From a checkpoint of a small multi-label image tagger.
Training: muon at rate 0.0027, 11000 steps, batches of 128.
Data: trained on photos of plants and fungi (iNaturalist), 90422 training examples.
Rows from block 7, named by matrix and row number. Rows with one number belong to one attention dimension. Each number is 200 + 30 x the weight over the matrix's rms, rounded and kept within 0 to 999. All counts start at 0.
# q: window attention query, key and value (stacked) (model.blocks.7.attn.qkv.weight, 288x96, the q third), inputs 64-95
# k: window attention query, key and value (stacked) (model.blocks.7.attn.qkv.weight, 288x96, the k third), inputs 64-95
q.0,167,208,209,178,226,254,176,226,183,190,186,185,220,217,177,174,205,221,196,189,183,224,179,212,139,247,203,192,223,177,180,169
q.1,149,183,173,205,168,247,148,189,242,240,222,188,173,209,209,210,184,166,209,179,220,256,187,215,159,174,222,263,191,219,181,223
q.2,168,165,229,206,143,195,209,196,198,221,210,219,216,228,202,224,186,228,186,152,248,220,196,185,217,167,137,129,153,228,158,203
q.3,169,207,227,213,240,240,202,274,177,166,155,226,199,236,197,152,217,184,200,188,196,129,229,171,201,211,220,222,171,210,207,180
q.4,195,189,148,183,205,215,281,219,141,199,212,212,224,255,208,248,229,226,130,141,218,228,147,169,180,210,242,219,169,192,185,192
q.5,228,213,211,196,150,179,213,192,200,208,208,212,206,188,254,161,152,189,214,241,197,147,165,232,165,180,228,190,216,193,256,225
q.6,179,171,203,197,204,210,144,224,190,177,195,182,212,173,153,123,244,211,96,231,198,213,245,190,234,135,210,284,253,192,168,262
q.7,226,167,213,191,224,199,134,184,222,165,181,213,198,206,107,230,214,196,193,195,199,212,166,239,264,197,186,201,222,216,183,212
q.8,167,155,151,187,209,195,208,248,243,187,193,216,183,196,217,185,189,180,202,178,202,211,185,140,203,161,240,192,213,155,178,193
q.9,188,202,210,235,244,203,182,244,187,162,240,166,213,220,214,193,192,218,184,209,215,206,177,173,196,221,148,140,185,242,241,224
q.10,216,145,225,124,224,198,176,232,175,243,148,230,144,230,133,159,144,201,156,263,272,160,238,236,269,178,215,237,153,180,251,186
q.11,215,240,228,211,140,225,203,184,156,168,191,236,203,226,183,185,250,180,204,252,173,171,231,181,267,158,199,165,178,204,225,231
q.12,135,194,173,150,185,233,224,285,205,248,150,197,213,270,204,157,165,206,222,254,187,225,209,180,241,185,218,217,209,234,192,200
q.13,179,232,226,242,229,165,218,116,190,215,248,219,207,170,220,197,170,223,177,134,181,249,194,151,154,315,214,228,184,241,200,228
q.14,266,216,167,240,218,207,251,220,155,164,237,168,212,218,147,251,212,179,239,186,213,161,190,266,180,208,145,138,236,192,204,164
q.15,213,217,177,257,188,171,288,229,205,184,216,218,199,142,188,255,212,179,180,170,186,219,223,177,232,212,179,204,208,159,177,216
q.16,270,236,208,218,153,187,224,143,208,159,194,208,213,205,211,244,192,212,272,217,198,139,210,217,187,216,209,179,142,195,167,197
q.17,265,171,164,127,183,213,217,230,204,236,156,169,185,229,236,216,233,215,205,215,220,198,197,144,214,202,234,180,178,183,183,196
q.18,202,168,194,186,225,172,242,160,170,225,201,178,228,171,211,217,163,210,253,157,224,231,206,195,211,193,154,213,210,208,225,185
q.19,156,231,210,244,214,229,211,215,167,187,217,196,217,220,216,194,157,201,176,218,191,230,219,240,215,171,155,209,220,188,187,201
q.20,192,229,201,268,208,199,232,208,199,236,211,186,184,232,233,208,193,202,218,216,152,207,210,182,204,181,179,224,206,208,162,197
q.21,224,227,170,205,173,181,188,152,218,240,240,226,173,193,220,219,198,229,281,206,181,198,183,185,161,199,169,146,192,198,230,209
q.22,200,177,211,191,224,174,129,262,144,231,230,190,253,168,185,177,229,216,228,259,155,159,245,219,215,178,153,177,169,228,186,153
q.23,200,195,202,201,244,246,194,266,212,208,151,162,224,210,254,228,207,170,179,169,238,220,184,142,161,143,178,166,213,149,165,179
q.24,203,226,184,185,195,211,243,204,175,180,213,212,239,215,188,170,188,160,153,200,192,193,199,192,188,182,194,249,246,179,193,178
q.25,231,214,223,225,201,230,182,209,194,177,196,170,181,234,203,243,180,218,201,204,220,167,163,240,186,235,191,167,220,181,168,195
q.26,234,226,210,189,228,223,206,211,241,223,248,219,177,187,222,144,196,187,195,233,169,186,225,186,180,208,175,221,191,247,194,214
q.27,234,193,217,215,171,157,177,196,188,214,219,207,176,153,167,212,249,174,202,216,204,174,224,186,225,225,214,283,205,236,277,205
q.28,232,167,215,190,255,212,224,182,227,204,150,186,179,148,280,230,173,188,259,178,173,224,223,196,206,226,197,150,191,182,224,243
q.29,176,189,218,217,213,195,235,198,147,213,192,215,259,203,191,183,220,169,177,229,158,176,220,168,178,208,174,196,203,222,264,174
q.30,208,236,163,196,246,184,169,174,155,194,203,247,227,217,173,202,261,233,113,222,184,165,170,188,210,187,239,201,132,134,134,207
q.31,237,260,195,234,190,157,236,185,216,181,176,228,197,240,229,179,207,153,201,211,206,207,207,215,189,188,219,178,193,217,210,249
q.32,160,227,221,164,257,151,241,194,186,231,208,246,193,217,261,207,166,187,142,212,211,247,163,244,202,185,261,174,183,228,124,258
q.33,221,199,197,206,209,216,199,215,183,139,160,164,223,265,150,244,239,211,145,194,209,271,221,182,241,127,145,122,214,218,166,198
q.34,214,214,279,179,250,216,203,200,190,235,256,226,132,171,205,207,231,190,174,190,172,247,205,165,227,222,209,205,186,237,235,202
q.35,195,238,232,193,218,239,230,196,194,170,213,187,184,170,250,158,202,201,214,201,182,248,219,229,190,212,179,213,266,183,220,219
q.36,232,190,202,211,227,193,196,200,204,226,208,182,182,145,214,185,219,249,247,182,207,203,159,181,209,276,227,177,177,160,247,185
q.37,184,217,192,229,198,208,138,206,283,150,215,211,137,171,220,237,203,186,262,162,213,136,198,185,241,177,165,181,204,225,193,194
q.38,153,280,208,211,194,183,254,210,212,193,229,212,206,240,191,149,166,221,192,248,234,201,253,152,184,195,169,257,231,221,167,174
q.39,187,185,205,201,191,162,153,192,193,198,217,198,191,179,141,209,198,179,230,178,204,181,178,236,203,172,196,207,266,198,188,211
q.40,240,136,171,176,190,184,220,190,183,204,192,150,240,114,186,156,231,209,201,202,163,146,201,196,226,245,220,187,240,178,309,149
q.41,201,213,221,204,188,196,163,181,255,192,207,199,199,182,172,240,174,164,181,195,218,140,170,259,163,176,268,232,220,213,222,203
q.42,150,203,211,168,211,211,175,157,211,203,178,205,235,205,193,196,128,187,215,166,213,222,177,219,197,183,242,195,197,204,197,115
q.43,254,171,160,208,177,188,228,159,202,182,206,188,207,124,236,236,204,244,241,211,181,213,186,221,194,239,226,209,157,183,209,255
q.44,230,171,194,178,191,165,235,159,227,186,186,179,229,240,200,239,195,202,190,204,246,176,126,177,170,247,204,183,228,177,203,257
q.45,155,228,188,193,202,172,183,154,223,167,199,195,190,238,175,235,188,163,249,166,206,147,199,227,183,222,218,178,222,239,165,207
q.46,209,180,238,185,187,217,175,211,177,226,179,237,184,218,151,213,178,184,200,214,207,209,205,250,199,199,212,230,185,199,150,172
q.47,174,123,156,159,173,227,175,184,240,257,239,202,183,161,216,148,140,183,175,170,255,238,188,212,174,187,214,255,204,178,250,158
q.48,157,142,205,197,213,198,162,191,245,243,214,189,159,239,241,168,190,191,186,210,189,230,227,192,186,192,164,226,173,195,200,206
q.49,188,184,157,168,197,202,155,199,197,212,191,193,190,184,229,230,198,205,221,188,227,145,175,206,212,147,206,224,219,198,192,131
q.50,201,198,223,245,163,196,149,242,187,172,200,214,231,195,178,189,230,217,203,222,174,210,224,156,201,243,177,253,178,186,219,240
q.51,234,140,220,217,207,215,137,183,227,226,157,231,167,149,228,148,185,164,221,171,252,191,159,228,250,179,181,183,237,218,207,143
q.52,231,177,153,178,190,249,172,238,228,238,208,169,201,219,242,212,242,236,175,153,236,197,200,197,190,300,198,153,183,192,214,248
q.53,168,225,199,236,237,157,188,174,200,193,185,212,179,236,184,279,188,159,185,196,194,226,175,238,180,214,195,200,261,256,169,212
q.54,162,219,206,202,163,194,198,189,210,261,184,208,190,206,190,184,156,179,217,102,215,237,169,248,173,214,181,160,214,197,190,152
q.55,236,204,206,215,260,167,167,184,209,227,254,178,204,205,186,192,147,189,156,167,219,193,185,210,250,181,243,225,181,209,198,135
q.56,165,198,178,179,153,200,193,216,214,224,179,187,216,225,219,193,233,230,186,214,268,189,219,205,279,149,185,226,176,171,200,182
q.57,187,203,250,201,273,204,289,142,240,229,214,218,228,167,173,180,211,159,252,209,211,219,205,185,193,236,145,178,203,207,194,151
q.58,203,201,213,165,181,126,233,242,201,232,242,203,159,203,201,141,134,213,212,205,200,227,143,215,168,203,233,161,204,136,174,219
q.59,208,204,217,199,168,224,192,180,223,182,202,167,163,210,238,199,201,252,221,189,199,220,235,201,160,266,259,218,173,189,151,178
q.60,168,195,232,235,218,228,173,193,173,186,204,195,150,171,233,237,197,242,225,186,181,222,259,184,245,139,128,193,157,263,227,109
q.61,219,214,170,170,225,212,202,196,179,220,204,214,186,232,235,238,169,191,208,197,164,249,215,195,181,189,206,198,227,212,151,175
q.62,158,183,239,185,172,228,215,162,231,256,167,168,207,208,252,208,180,187,205,158,201,229,188,248,205,194,199,199,193,191,171,206
q.63,242,191,184,224,258,204,189,200,198,207,245,193,231,168,187,184,205,215,176,224,237,192,230,193,182,236,230,229,200,201,183,189
q.64,205,227,198,227,189,198,150,195,204,189,186,195,203,233,182,233,205,187,174,217,225,193,165,182,112,195,203,186,185,187,231,270
q.65,172,282,192,203,200,187,244,150,170,208,224,249,188,241,166,161,184,233,228,191,200,235,193,204,150,253,193,172,194,186,242,226
q.66,188,203,147,136,158,242,215,265,183,187,185,267,252,187,192,201,176,224,249,212,182,224,257,143,256,136,192,206,203,174,170,206
q.67,205,193,161,218,167,204,193,204,177,143,188,173,173,206,180,211,221,248,228,198,160,167,200,205,218,188,188,188,181,235,222,236
q.68,215,225,191,186,254,214,188,183,170,204,188,209,181,188,210,190,194,183,192,188,206,151,166,204,257,175,199,233,243,245,245,150
q.69,197,205,199,165,245,166,190,210,168,166,238,221,214,205,153,241,170,201,196,252,149,165,178,172,181,225,215,156,239,192,209,227
q.70,222,189,177,231,194,247,250,209,216,205,160,194,257,209,208,184,217,253,150,253,174,216,267,224,228,194,224,207,171,201,206,225
q.71,192,195,159,185,167,202,192,199,199,139,224,156,195,188,204,232,220,216,194,240,191,186,202,206,156,195,230,244,174,155,209,205
q.72,170,169,181,212,216,225,238,209,215,163,161,224,198,178,171,214,188,211,210,229,192,201,162,220,182,202,202,140,172,184,216,161
q.73,232,192,148,173,176,205,194,256,212,218,191,199,183,232,190,199,212,196,188,196,250,148,163,208,228,216,238,202,193,150,167,251
q.74,192,184,178,208,179,223,220,170,182,248,192,202,272,230,156,218,122,186,221,182,261,201,206,216,181,157,217,207,247,197,212,214
q.75,152,150,251,184,223,185,206,210,195,149,192,203,186,154,212,234,167,197,246,186,195,160,247,177,265,104,128,222,159,189,232,156
q.76,202,211,217,223,171,170,236,197,163,220,189,202,192,213,227,237,216,175,224,206,180,253,206,208,223,165,178,184,242,204,172,217
q.77,253,236,121,196,196,172,190,225,181,223,170,185,227,235,202,168,218,177,180,165,194,210,228,229,236,179,203,195,199,228,222,222
q.78,247,209,163,222,173,248,195,227,213,214,196,188,201,255,183,170,227,229,185,185,165,182,165,182,130,228,254,207,195,203,176,249
q.79,274,301,178,251,181,201,178,220,118,115,209,259,172,189,167,187,244,159,204,177,172,126,208,147,182,263,188,163,229,203,223,266
q.80,235,155,214,183,200,193,207,195,175,161,176,211,196,203,168,176,242,174,216,179,226,241,174,193,211,209,213,177,214,251,203,205
q.81,243,228,243,198,221,191,233,254,196,198,220,235,209,188,187,158,218,174,196,207,195,140,179,167,190,192,192,170,177,142,226,183
q.82,209,228,209,190,218,187,246,177,164,185,201,205,231,234,151,210,184,191,141,164,199,199,169,179,162,206,240,212,211,219,218,240
q.83,211,166,211,205,175,188,199,222,210,252,174,225,206,238,175,161,193,207,213,167,222,262,162,216,235,159,221,188,189,208,208,177
q.84,176,200,203,159,170,266,258,163,275,189,200,159,139,168,218,202,216,161,217,182,204,207,254,219,166,220,207,190,151,151,181,195
q.85,178,213,171,154,201,238,215,188,215,164,224,178,187,153,233,180,211,216,202,248,157,164,219,237,216,187,208,217,202,234,228,197
q.86,173,196,194,189,174,171,217,192,174,186,190,187,207,222,186,200,221,221,164,234,190,205,216,224,202,172,205,212,192,213,203,235
q.87,174,202,199,190,212,189,211,250,183,148,197,192,180,173,206,202,228,209,152,196,185,229,201,182,173,196,217,189,153,182,208,194
q.88,215,213,223,204,309,206,198,148,192,160,239,171,180,170,248,219,221,165,184,230,176,204,174,237,174,225,204,227,218,222,183,201
q.89,241,168,261,190,265,189,172,192,220,192,249,184,226,218,182,206,181,171,232,194,190,206,191,172,211,217,189,208,198,194,158,202
q.90,185,159,234,220,199,189,209,194,251,219,234,176,174,173,204,240,140,199,169,240,193,211,216,220,206,213,187,189,189,173,194,211
q.91,203,234,189,172,219,220,205,171,233,173,194,204,173,198,225,190,219,232,200,227,193,179,223,206,237,178,177,226,228,175,198,165
q.92,212,199,181,211,239,155,179,188,165,195,239,217,208,224,195,203,200,169,205,239,263,208,233,162,205,215,140,212,229,201,205,217
q.93,198,217,239,178,172,167,192,230,186,215,197,211,238,200,233,143,241,210,201,208,257,205,255,160,204,176,168,215,200,201,160,155
q.94,246,154,176,246,126,179,189,239,175,173,181,179,183,148,198,252,180,171,203,197,243,164,191,221,210,194,196,178,217,212,209,262
q.95,186,250,177,174,217,197,195,160,173,164,191,198,236,178,195,180,226,200,172,154,228,148,209,202,148,240,173,176,251,249,240,241
k.0,164,297,223,185,167,209,216,218,179,200,225,267,213,156,210,243,150,165,243,189,166,252,196,188,157,215,193,184,214,205,236,291
k.1,213,171,213,206,219,220,222,231,209,204,240,234,172,200,201,237,232,218,213,226,214,255,136,176,173,242,218,197,176,190,191,218
k.2,237,174,233,226,249,201,195,176,197,204,186,188,178,230,165,204,230,268,184,198,246,174,240,175,207,199,187,164,194,156,211,182
k.3,218,201,163,208,244,157,180,214,184,198,179,140,153,211,162,245,219,230,145,164,250,220,236,191,150,218,163,202,177,216,164,201
k.4,185,210,202,217,210,150,165,203,200,204,177,247,177,184,192,157,171,181,271,228,180,186,208,201,236,168,217,190,193,221,185,203
k.5,262,208,179,179,205,141,161,263,213,227,223,193,183,274,237,155,168,200,209,164,208,222,172,114,232,196,191,194,209,253,196,189
k.6,219,209,232,270,118,175,166,181,171,219,237,222,222,220,185,235,216,215,258,168,244,169,201,230,149,228,205,184,192,182,214,233
k.7,182,209,229,214,177,227,204,179,196,236,259,206,214,178,211,166,236,185,241,220,213,154,202,192,207,192,168,195,186,210,237,201
k.8,227,149,181,168,182,213,188,161,225,231,169,174,173,165,125,229,226,193,174,179,178,176,216,196,231,215,196,198,160,192,165,203
k.9,198,183,177,200,237,196,242,150,169,215,233,178,206,193,187,184,179,213,233,222,200,177,226,262,220,203,227,201,170,196,195,207
k.10,184,211,167,201,146,216,198,281,199,187,182,215,248,164,208,153,277,186,152,195,209,220,211,219,156,209,224,228,211,170,119,164
k.11,222,251,177,184,196,164,231,174,203,196,259,145,203,260,232,174,233,198,170,188,210,162,210,226,189,229,182,206,214,261,224,205
k.12,208,187,172,161,204,197,199,215,145,208,181,224,199,162,222,196,323,183,204,168,219,193,181,202,216,174,164,200,215,184,153,205
k.13,128,210,187,262,257,191,194,128,157,157,148,207,195,219,192,215,92,221,160,234,168,185,212,242,197,193,225,184,211,162,211,197
k.14,173,276,211,176,187,219,177,179,265,210,255,214,173,185,199,151,173,198,265,214,170,169,247,194,134,202,248,159,233,223,203,182
k.15,180,184,208,190,228,214,210,160,250,167,187,191,181,228,168,158,178,217,184,245,184,171,236,185,183,188,251,163,220,193,201,194
k.16,244,146,218,171,258,248,223,207,213,223,157,139,240,190,208,183,164,176,171,260,174,183,194,233,235,172,190,173,246,185,211,207
k.17,196,158,225,169,196,232,212,206,208,217,205,187,193,186,182,191,250,160,171,219,171,214,214,228,192,192,167,184,228,219,135,187
k.18,210,175,213,184,215,201,195,214,189,129,97,189,219,177,214,177,181,223,184,237,248,155,177,201,192,209,211,221,233,185,261,185
k.19,204,209,163,186,189,197,239,196,186,185,193,217,139,239,187,195,221,237,230,195,214,251,172,153,139,204,253,200,201,199,209,274
k.20,166,214,203,178,186,202,189,198,203,191,232,220,235,177,188,157,178,183,194,160,209,272,173,177,208,156,205,236,220,167,156,207
k.21,231,207,268,191,193,258,219,171,196,200,240,236,229,198,229,189,138,228,240,213,151,193,172,200,202,189,201,205,233,176,145,176
k.22,223,183,183,208,166,270,227,211,209,197,178,240,172,246,253,243,170,229,199,183,177,211,192,201,118,136,211,198,210,195,161,240
k.23,201,193,236,199,150,188,232,194,213,198,234,181,178,182,198,233,229,176,170,214,197,228,244,224,171,206,162,215,241,214,259,188
k.24,180,206,186,246,208,167,211,197,194,181,169,195,159,228,220,184,236,178,196,242,206,174,217,207,188,229,171,130,218,204,245,222
k.25,176,163,214,223,188,195,154,240,225,285,170,194,230,201,214,155,222,174,272,212,190,165,225,226,216,174,143,197,179,216,190,191
k.26,231,189,162,246,199,170,211,228,225,256,188,183,141,262,201,196,168,204,207,185,162,233,193,185,224,246,158,192,211,224,217,192
k.27,217,208,184,208,204,201,220,243,190,119,214,192,215,206,266,188,183,182,211,138,245,201,168,211,170,172,182,227,213,217,223,181
k.28,168,170,137,128,191,225,190,215,197,176,183,190,191,184,233,185,206,191,164,266,213,225,103,201,178,250,188,236,197,195,183,173
k.29,177,247,222,192,170,245,245,204,200,157,239,216,180,215,207,188,216,174,190,172,205,201,230,199,190,162,188,209,217,237,201,214
k.30,196,212,253,220,217,169,237,157,213,245,230,204,241,182,151,233,186,184,186,234,198,145,218,187,247,156,172,164,195,202,230,239
k.31,195,165,163,255,223,200,194,158,239,135,272,205,194,194,249,205,175,200,204,192,176,179,223,165,270,141,248,217,220,185,165,156
k.32,176,127,144,201,188,166,202,220,210,211,158,182,171,214,200,131,243,171,143,213,255,183,190,195,254,158,221,227,168,190,191,161
k.33,183,220,233,191,154,202,203,155,178,176,245,255,234,175,224,197,182,237,215,259,232,167,191,156,189,159,271,212,226,218,260,286
k.34,191,217,199,200,167,208,254,186,192,168,196,253,182,218,215,189,200,189,248,183,160,190,134,252,170,271,219,230,172,246,224,215
k.35,187,252,185,159,202,151,157,184,214,183,184,171,214,183,146,179,217,183,211,144,202,174,200,221,204,286,216,198,151,196,278,203
k.36,204,233,215,150,201,242,167,184,171,201,204,203,200,172,224,193,152,188,210,205,192,177,187,205,178,242,185,228,204,204,216,157
k.37,229,185,208,177,234,174,215,206,188,294,267,180,175,206,181,202,175,201,229,185,185,233,173,178,228,240,154,223,199,201,195,197
k.38,195,200,171,253,253,203,203,209,210,240,188,211,214,209,182,217,215,208,223,172,151,210,247,190,242,173,235,191,190,195,177,212
k.39,202,178,213,192,206,208,180,199,229,209,167,183,204,206,162,187,193,216,166,187,202,164,206,181,200,179,201,190,183,192,229,217
k.40,219,251,204,207,203,218,175,186,196,168,193,172,199,223,194,240,185,194,219,160,211,149,209,187,216,213,143,206,183,214,163,154
k.41,177,159,234,230,183,216,216,229,184,188,255,190,214,191,180,183,217,248,205,171,249,188,182,190,211,134,169,196,183,136,135,187
k.42,214,210,238,198,222,200,132,235,162,223,176,177,165,218,181,171,205,207,155,214,228,196,231,161,184,206,174,225,152,202,212,188
k.43,234,199,205,150,222,224,162,203,198,211,207,184,196,208,220,186,169,174,224,237,188,176,163,240,226,179,195,202,229,177,190,171
k.44,175,200,253,183,205,206,196,242,193,175,239,236,274,165,202,190,175,162,181,183,232,193,190,183,241,147,180,192,223,179,192,155
k.45,197,160,174,209,259,206,262,192,224,231,188,172,224,176,139,225,216,209,174,177,212,199,209,127,212,165,192,195,182,244,207,176
k.46,190,223,166,169,215,211,191,216,231,205,191,185,213,206,200,197,237,229,161,233,201,202,185,214,190,171,234,170,193,209,181,196
k.47,161,190,199,218,228,189,189,207,196,140,157,221,204,204,129,263,157,227,165,179,193,266,191,193,192,240,218,147,167,251,208,201
k.48,205,207,180,235,186,228,185,156,203,202,209,219,208,217,187,163,214,200,195,241,186,223,205,187,217,261,213,229,169,195,144,209
k.49,207,171,208,153,201,147,152,224,245,243,195,247,176,176,231,190,215,202,238,254,237,210,227,220,179,179,208,188,178,231,195,190
k.50,222,214,169,259,241,197,224,141,150,252,184,170,199,246,168,180,203,174,199,183,191,183,216,200,188,285,170,217,158,208,222,197
k.51,203,154,141,224,201,173,193,209,195,210,208,195,194,219,226,207,221,237,199,177,259,207,217,233,237,281,272,244,164,266,170,221
k.52,196,247,190,156,222,209,182,156,209,180,244,198,173,188,167,142,229,210,186,175,155,208,263,210,197,213,220,241,124,294,262,178
k.53,229,195,229,185,240,239,208,245,212,240,211,192,265,204,224,173,187,170,207,130,214,197,192,185,154,208,200,189,265,174,220,215
k.54,206,190,196,184,200,215,207,225,257,152,213,273,197,254,205,183,182,143,174,228,164,183,238,139,200,205,184,208,177,230,150,189
k.55,226,159,202,180,216,225,171,233,197,204,214,148,229,198,252,231,174,192,188,185,186,187,192,229,143,99,192,177,205,204,207,203
k.56,154,158,188,212,170,174,205,172,228,185,194,197,187,143,187,228,212,220,187,251,202,203,169,219,201,198,234,158,145,266,213,161
k.57,197,167,182,172,208,187,214,201,134,206,198,137,252,210,192,200,206,217,180,207,183,173,151,160,192,220,219,209,238,140,168,195
k.58,230,159,252,158,255,205,222,210,196,215,244,170,173,185,221,170,184,238,216,186,166,164,203,205,212,194,202,176,191,183,215,186
k.59,166,273,171,200,203,205,184,227,236,166,231,261,226,245,167,210,208,212,130,211,202,204,234,264,167,207,178,181,189,214,202,217
k.60,161,197,189,219,179,203,220,170,208,199,200,211,186,193,178,213,186,173,145,220,213,217,131,212,149,159,206,213,183,246,154,222
k.61,171,238,207,189,236,229,196,196,212,249,248,208,218,159,188,165,227,216,187,186,193,254,197,198,156,187,247,192,230,204,218,210
k.62,154,167,182,185,247,185,201,146,208,194,222,206,193,174,218,208,253,174,214,197,120,234,210,182,207,204,243,188,178,187,201,153
k.63,180,160,168,184,171,171,192,195,180,216,199,211,207,199,179,232,197,231,141,152,194,183,189,235,186,179,179,186,232,203,225,212
k.64,242,226,220,225,212,206,217,232,182,238,194,158,228,215,161,186,192,229,178,201,224,222,240,202,179,169,220,238,183,202,244,208
k.65,221,256,188,240,236,277,241,199,193,125,193,165,200,253,162,171,165,186,185,206,202,166,197,184,169,271,181,209,225,160,182,192
k.66,166,235,157,259,153,213,182,210,264,199,215,258,192,251,196,230,237,162,266,234,305,179,173,249,229,221,199,191,184,180,177,187
k.67,181,268,237,184,214,244,209,208,213,155,227,204,222,194,222,129,113,179,191,189,180,182,182,161,138,215,179,179,197,207,226,171
k.68,233,219,173,199,168,189,190,226,217,189,194,186,207,168,193,202,209,199,224,189,251,231,144,210,199,231,173,237,236,142,159,203
k.69,215,144,240,158,169,178,221,207,179,199,213,190,209,236,236,182,166,187,200,137,184,127,166,188,226,235,229,202,217,188,218,191
k.70,181,239,193,237,244,179,195,149,195,198,241,185,154,211,201,208,198,180,200,140,172,202,197,208,228,229,206,191,252,197,161,178
k.71,198,198,229,181,189,151,169,253,232,163,197,211,239,194,230,246,181,197,186,226,203,203,226,200,167,179,198,152,212,194,216,170
k.72,209,244,199,236,240,193,215,212,231,161,230,230,214,183,202,208,133,218,221,152,150,165,225,181,195,236,200,202,192,211,200,175
k.73,161,214,222,208,142,190,169,180,229,180,185,211,206,145,181,225,214,227,205,221,199,216,272,207,217,187,171,204,157,203,218,192
k.74,181,162,222,174,213,201,232,233,216,235,207,210,171,272,151,218,246,222,198,256,221,200,203,214,195,139,160,162,194,131,151,186
k.75,212,147,184,211,143,152,189,168,200,152,158,227,201,161,234,256,218,176,238,211,222,193,141,216,225,169,245,165,152,206,197,180
k.76,185,227,242,221,228,155,235,185,216,205,191,199,163,184,210,212,139,201,174,189,200,241,176,162,208,157,228,205,212,191,194,193
k.77,189,232,234,192,171,237,167,186,238,193,199,190,185,195,203,239,221,178,201,164,195,227,229,224,211,171,222,188,195,223,166,226
k.78,225,281,209,222,214,218,171,212,209,230,184,254,165,218,193,202,183,166,239,244,234,262,285,155,197,234,154,208,208,188,172,217
k.79,195,251,226,207,154,247,188,194,206,253,105,255,175,197,162,162,220,128,190,231,256,200,258,160,223,209,179,248,187,207,176,263
k.80,215,206,182,212,231,186,219,217,171,244,225,187,200,237,208,201,199,207,200,181,212,185,229,194,204,224,164,199,239,234,175,210
k.81,184,217,161,222,198,229,234,207,156,218,201,163,208,180,194,172,199,185,245,234,206,227,178,181,211,185,159,192,238,160,221,197
k.82,225,225,194,200,244,222,199,234,186,185,214,197,193,239,195,224,222,147,239,194,203,235,223,173,220,144,162,187,230,162,214,194
k.83,227,192,156,202,243,168,207,189,219,230,238,164,173,240,231,221,214,181,228,235,217,178,238,212,222,171,166,171,207,230,173,149
k.84,169,173,228,164,159,175,165,185,148,187,200,193,239,210,269,240,269,175,175,223,154,219,248,187,134,160,200,191,217,151,181,181
k.85,212,212,236,187,146,185,185,197,210,188,165,187,198,148,193,280,218,265,196,224,193,218,136,188,221,259,225,223,212,174,183,182
k.86,225,187,244,204,221,192,228,207,223,192,227,176,230,194,215,177,190,194,211,212,161,181,185,168,201,176,210,147,211,178,232,142
k.87,210,232,196,182,257,174,183,195,211,207,200,257,176,219,190,202,133,220,213,184,193,179,191,178,209,194,207,193,202,278,232,209
k.88,257,186,204,169,188,158,152,169,192,183,189,167,214,182,228,230,171,239,162,157,207,195,185,214,273,173,217,242,261,211,203,211
k.89,242,205,138,186,211,208,182,180,194,210,187,178,241,149,209,167,200,247,220,167,182,186,169,208,220,208,169,199,192,186,215,191
k.90,152,110,194,139,189,249,240,200,191,207,208,204,269,190,208,167,223,238,164,149,132,171,182,238,202,205,203,185,236,162,202,206
k.91,221,235,229,198,185,191,172,222,182,190,197,190,206,168,193,210,176,228,178,198,228,225,184,196,151,202,210,206,207,189,214,220
k.92,171,186,212,214,160,232,204,186,182,207,182,167,236,205,160,157,233,244,163,217,210,214,193,194,214,196,192,159,170,195,203,229
k.93,199,227,142,213,204,168,218,184,226,214,174,229,238,163,130,196,193,253,187,251,248,233,141,170,226,211,203,180,202,210,201,211
k.94,170,135,223,176,180,199,239,200,198,187,189,208,175,167,223,165,228,152,217,174,196,193,258,193,204,180,209,173,198,190,194,192
k.95,250,208,197,177,201,187,216,237,158,209,177,176,188,251,150,179,212,173,221,228,236,204,205,156,232,221,182,203,228,190,260,204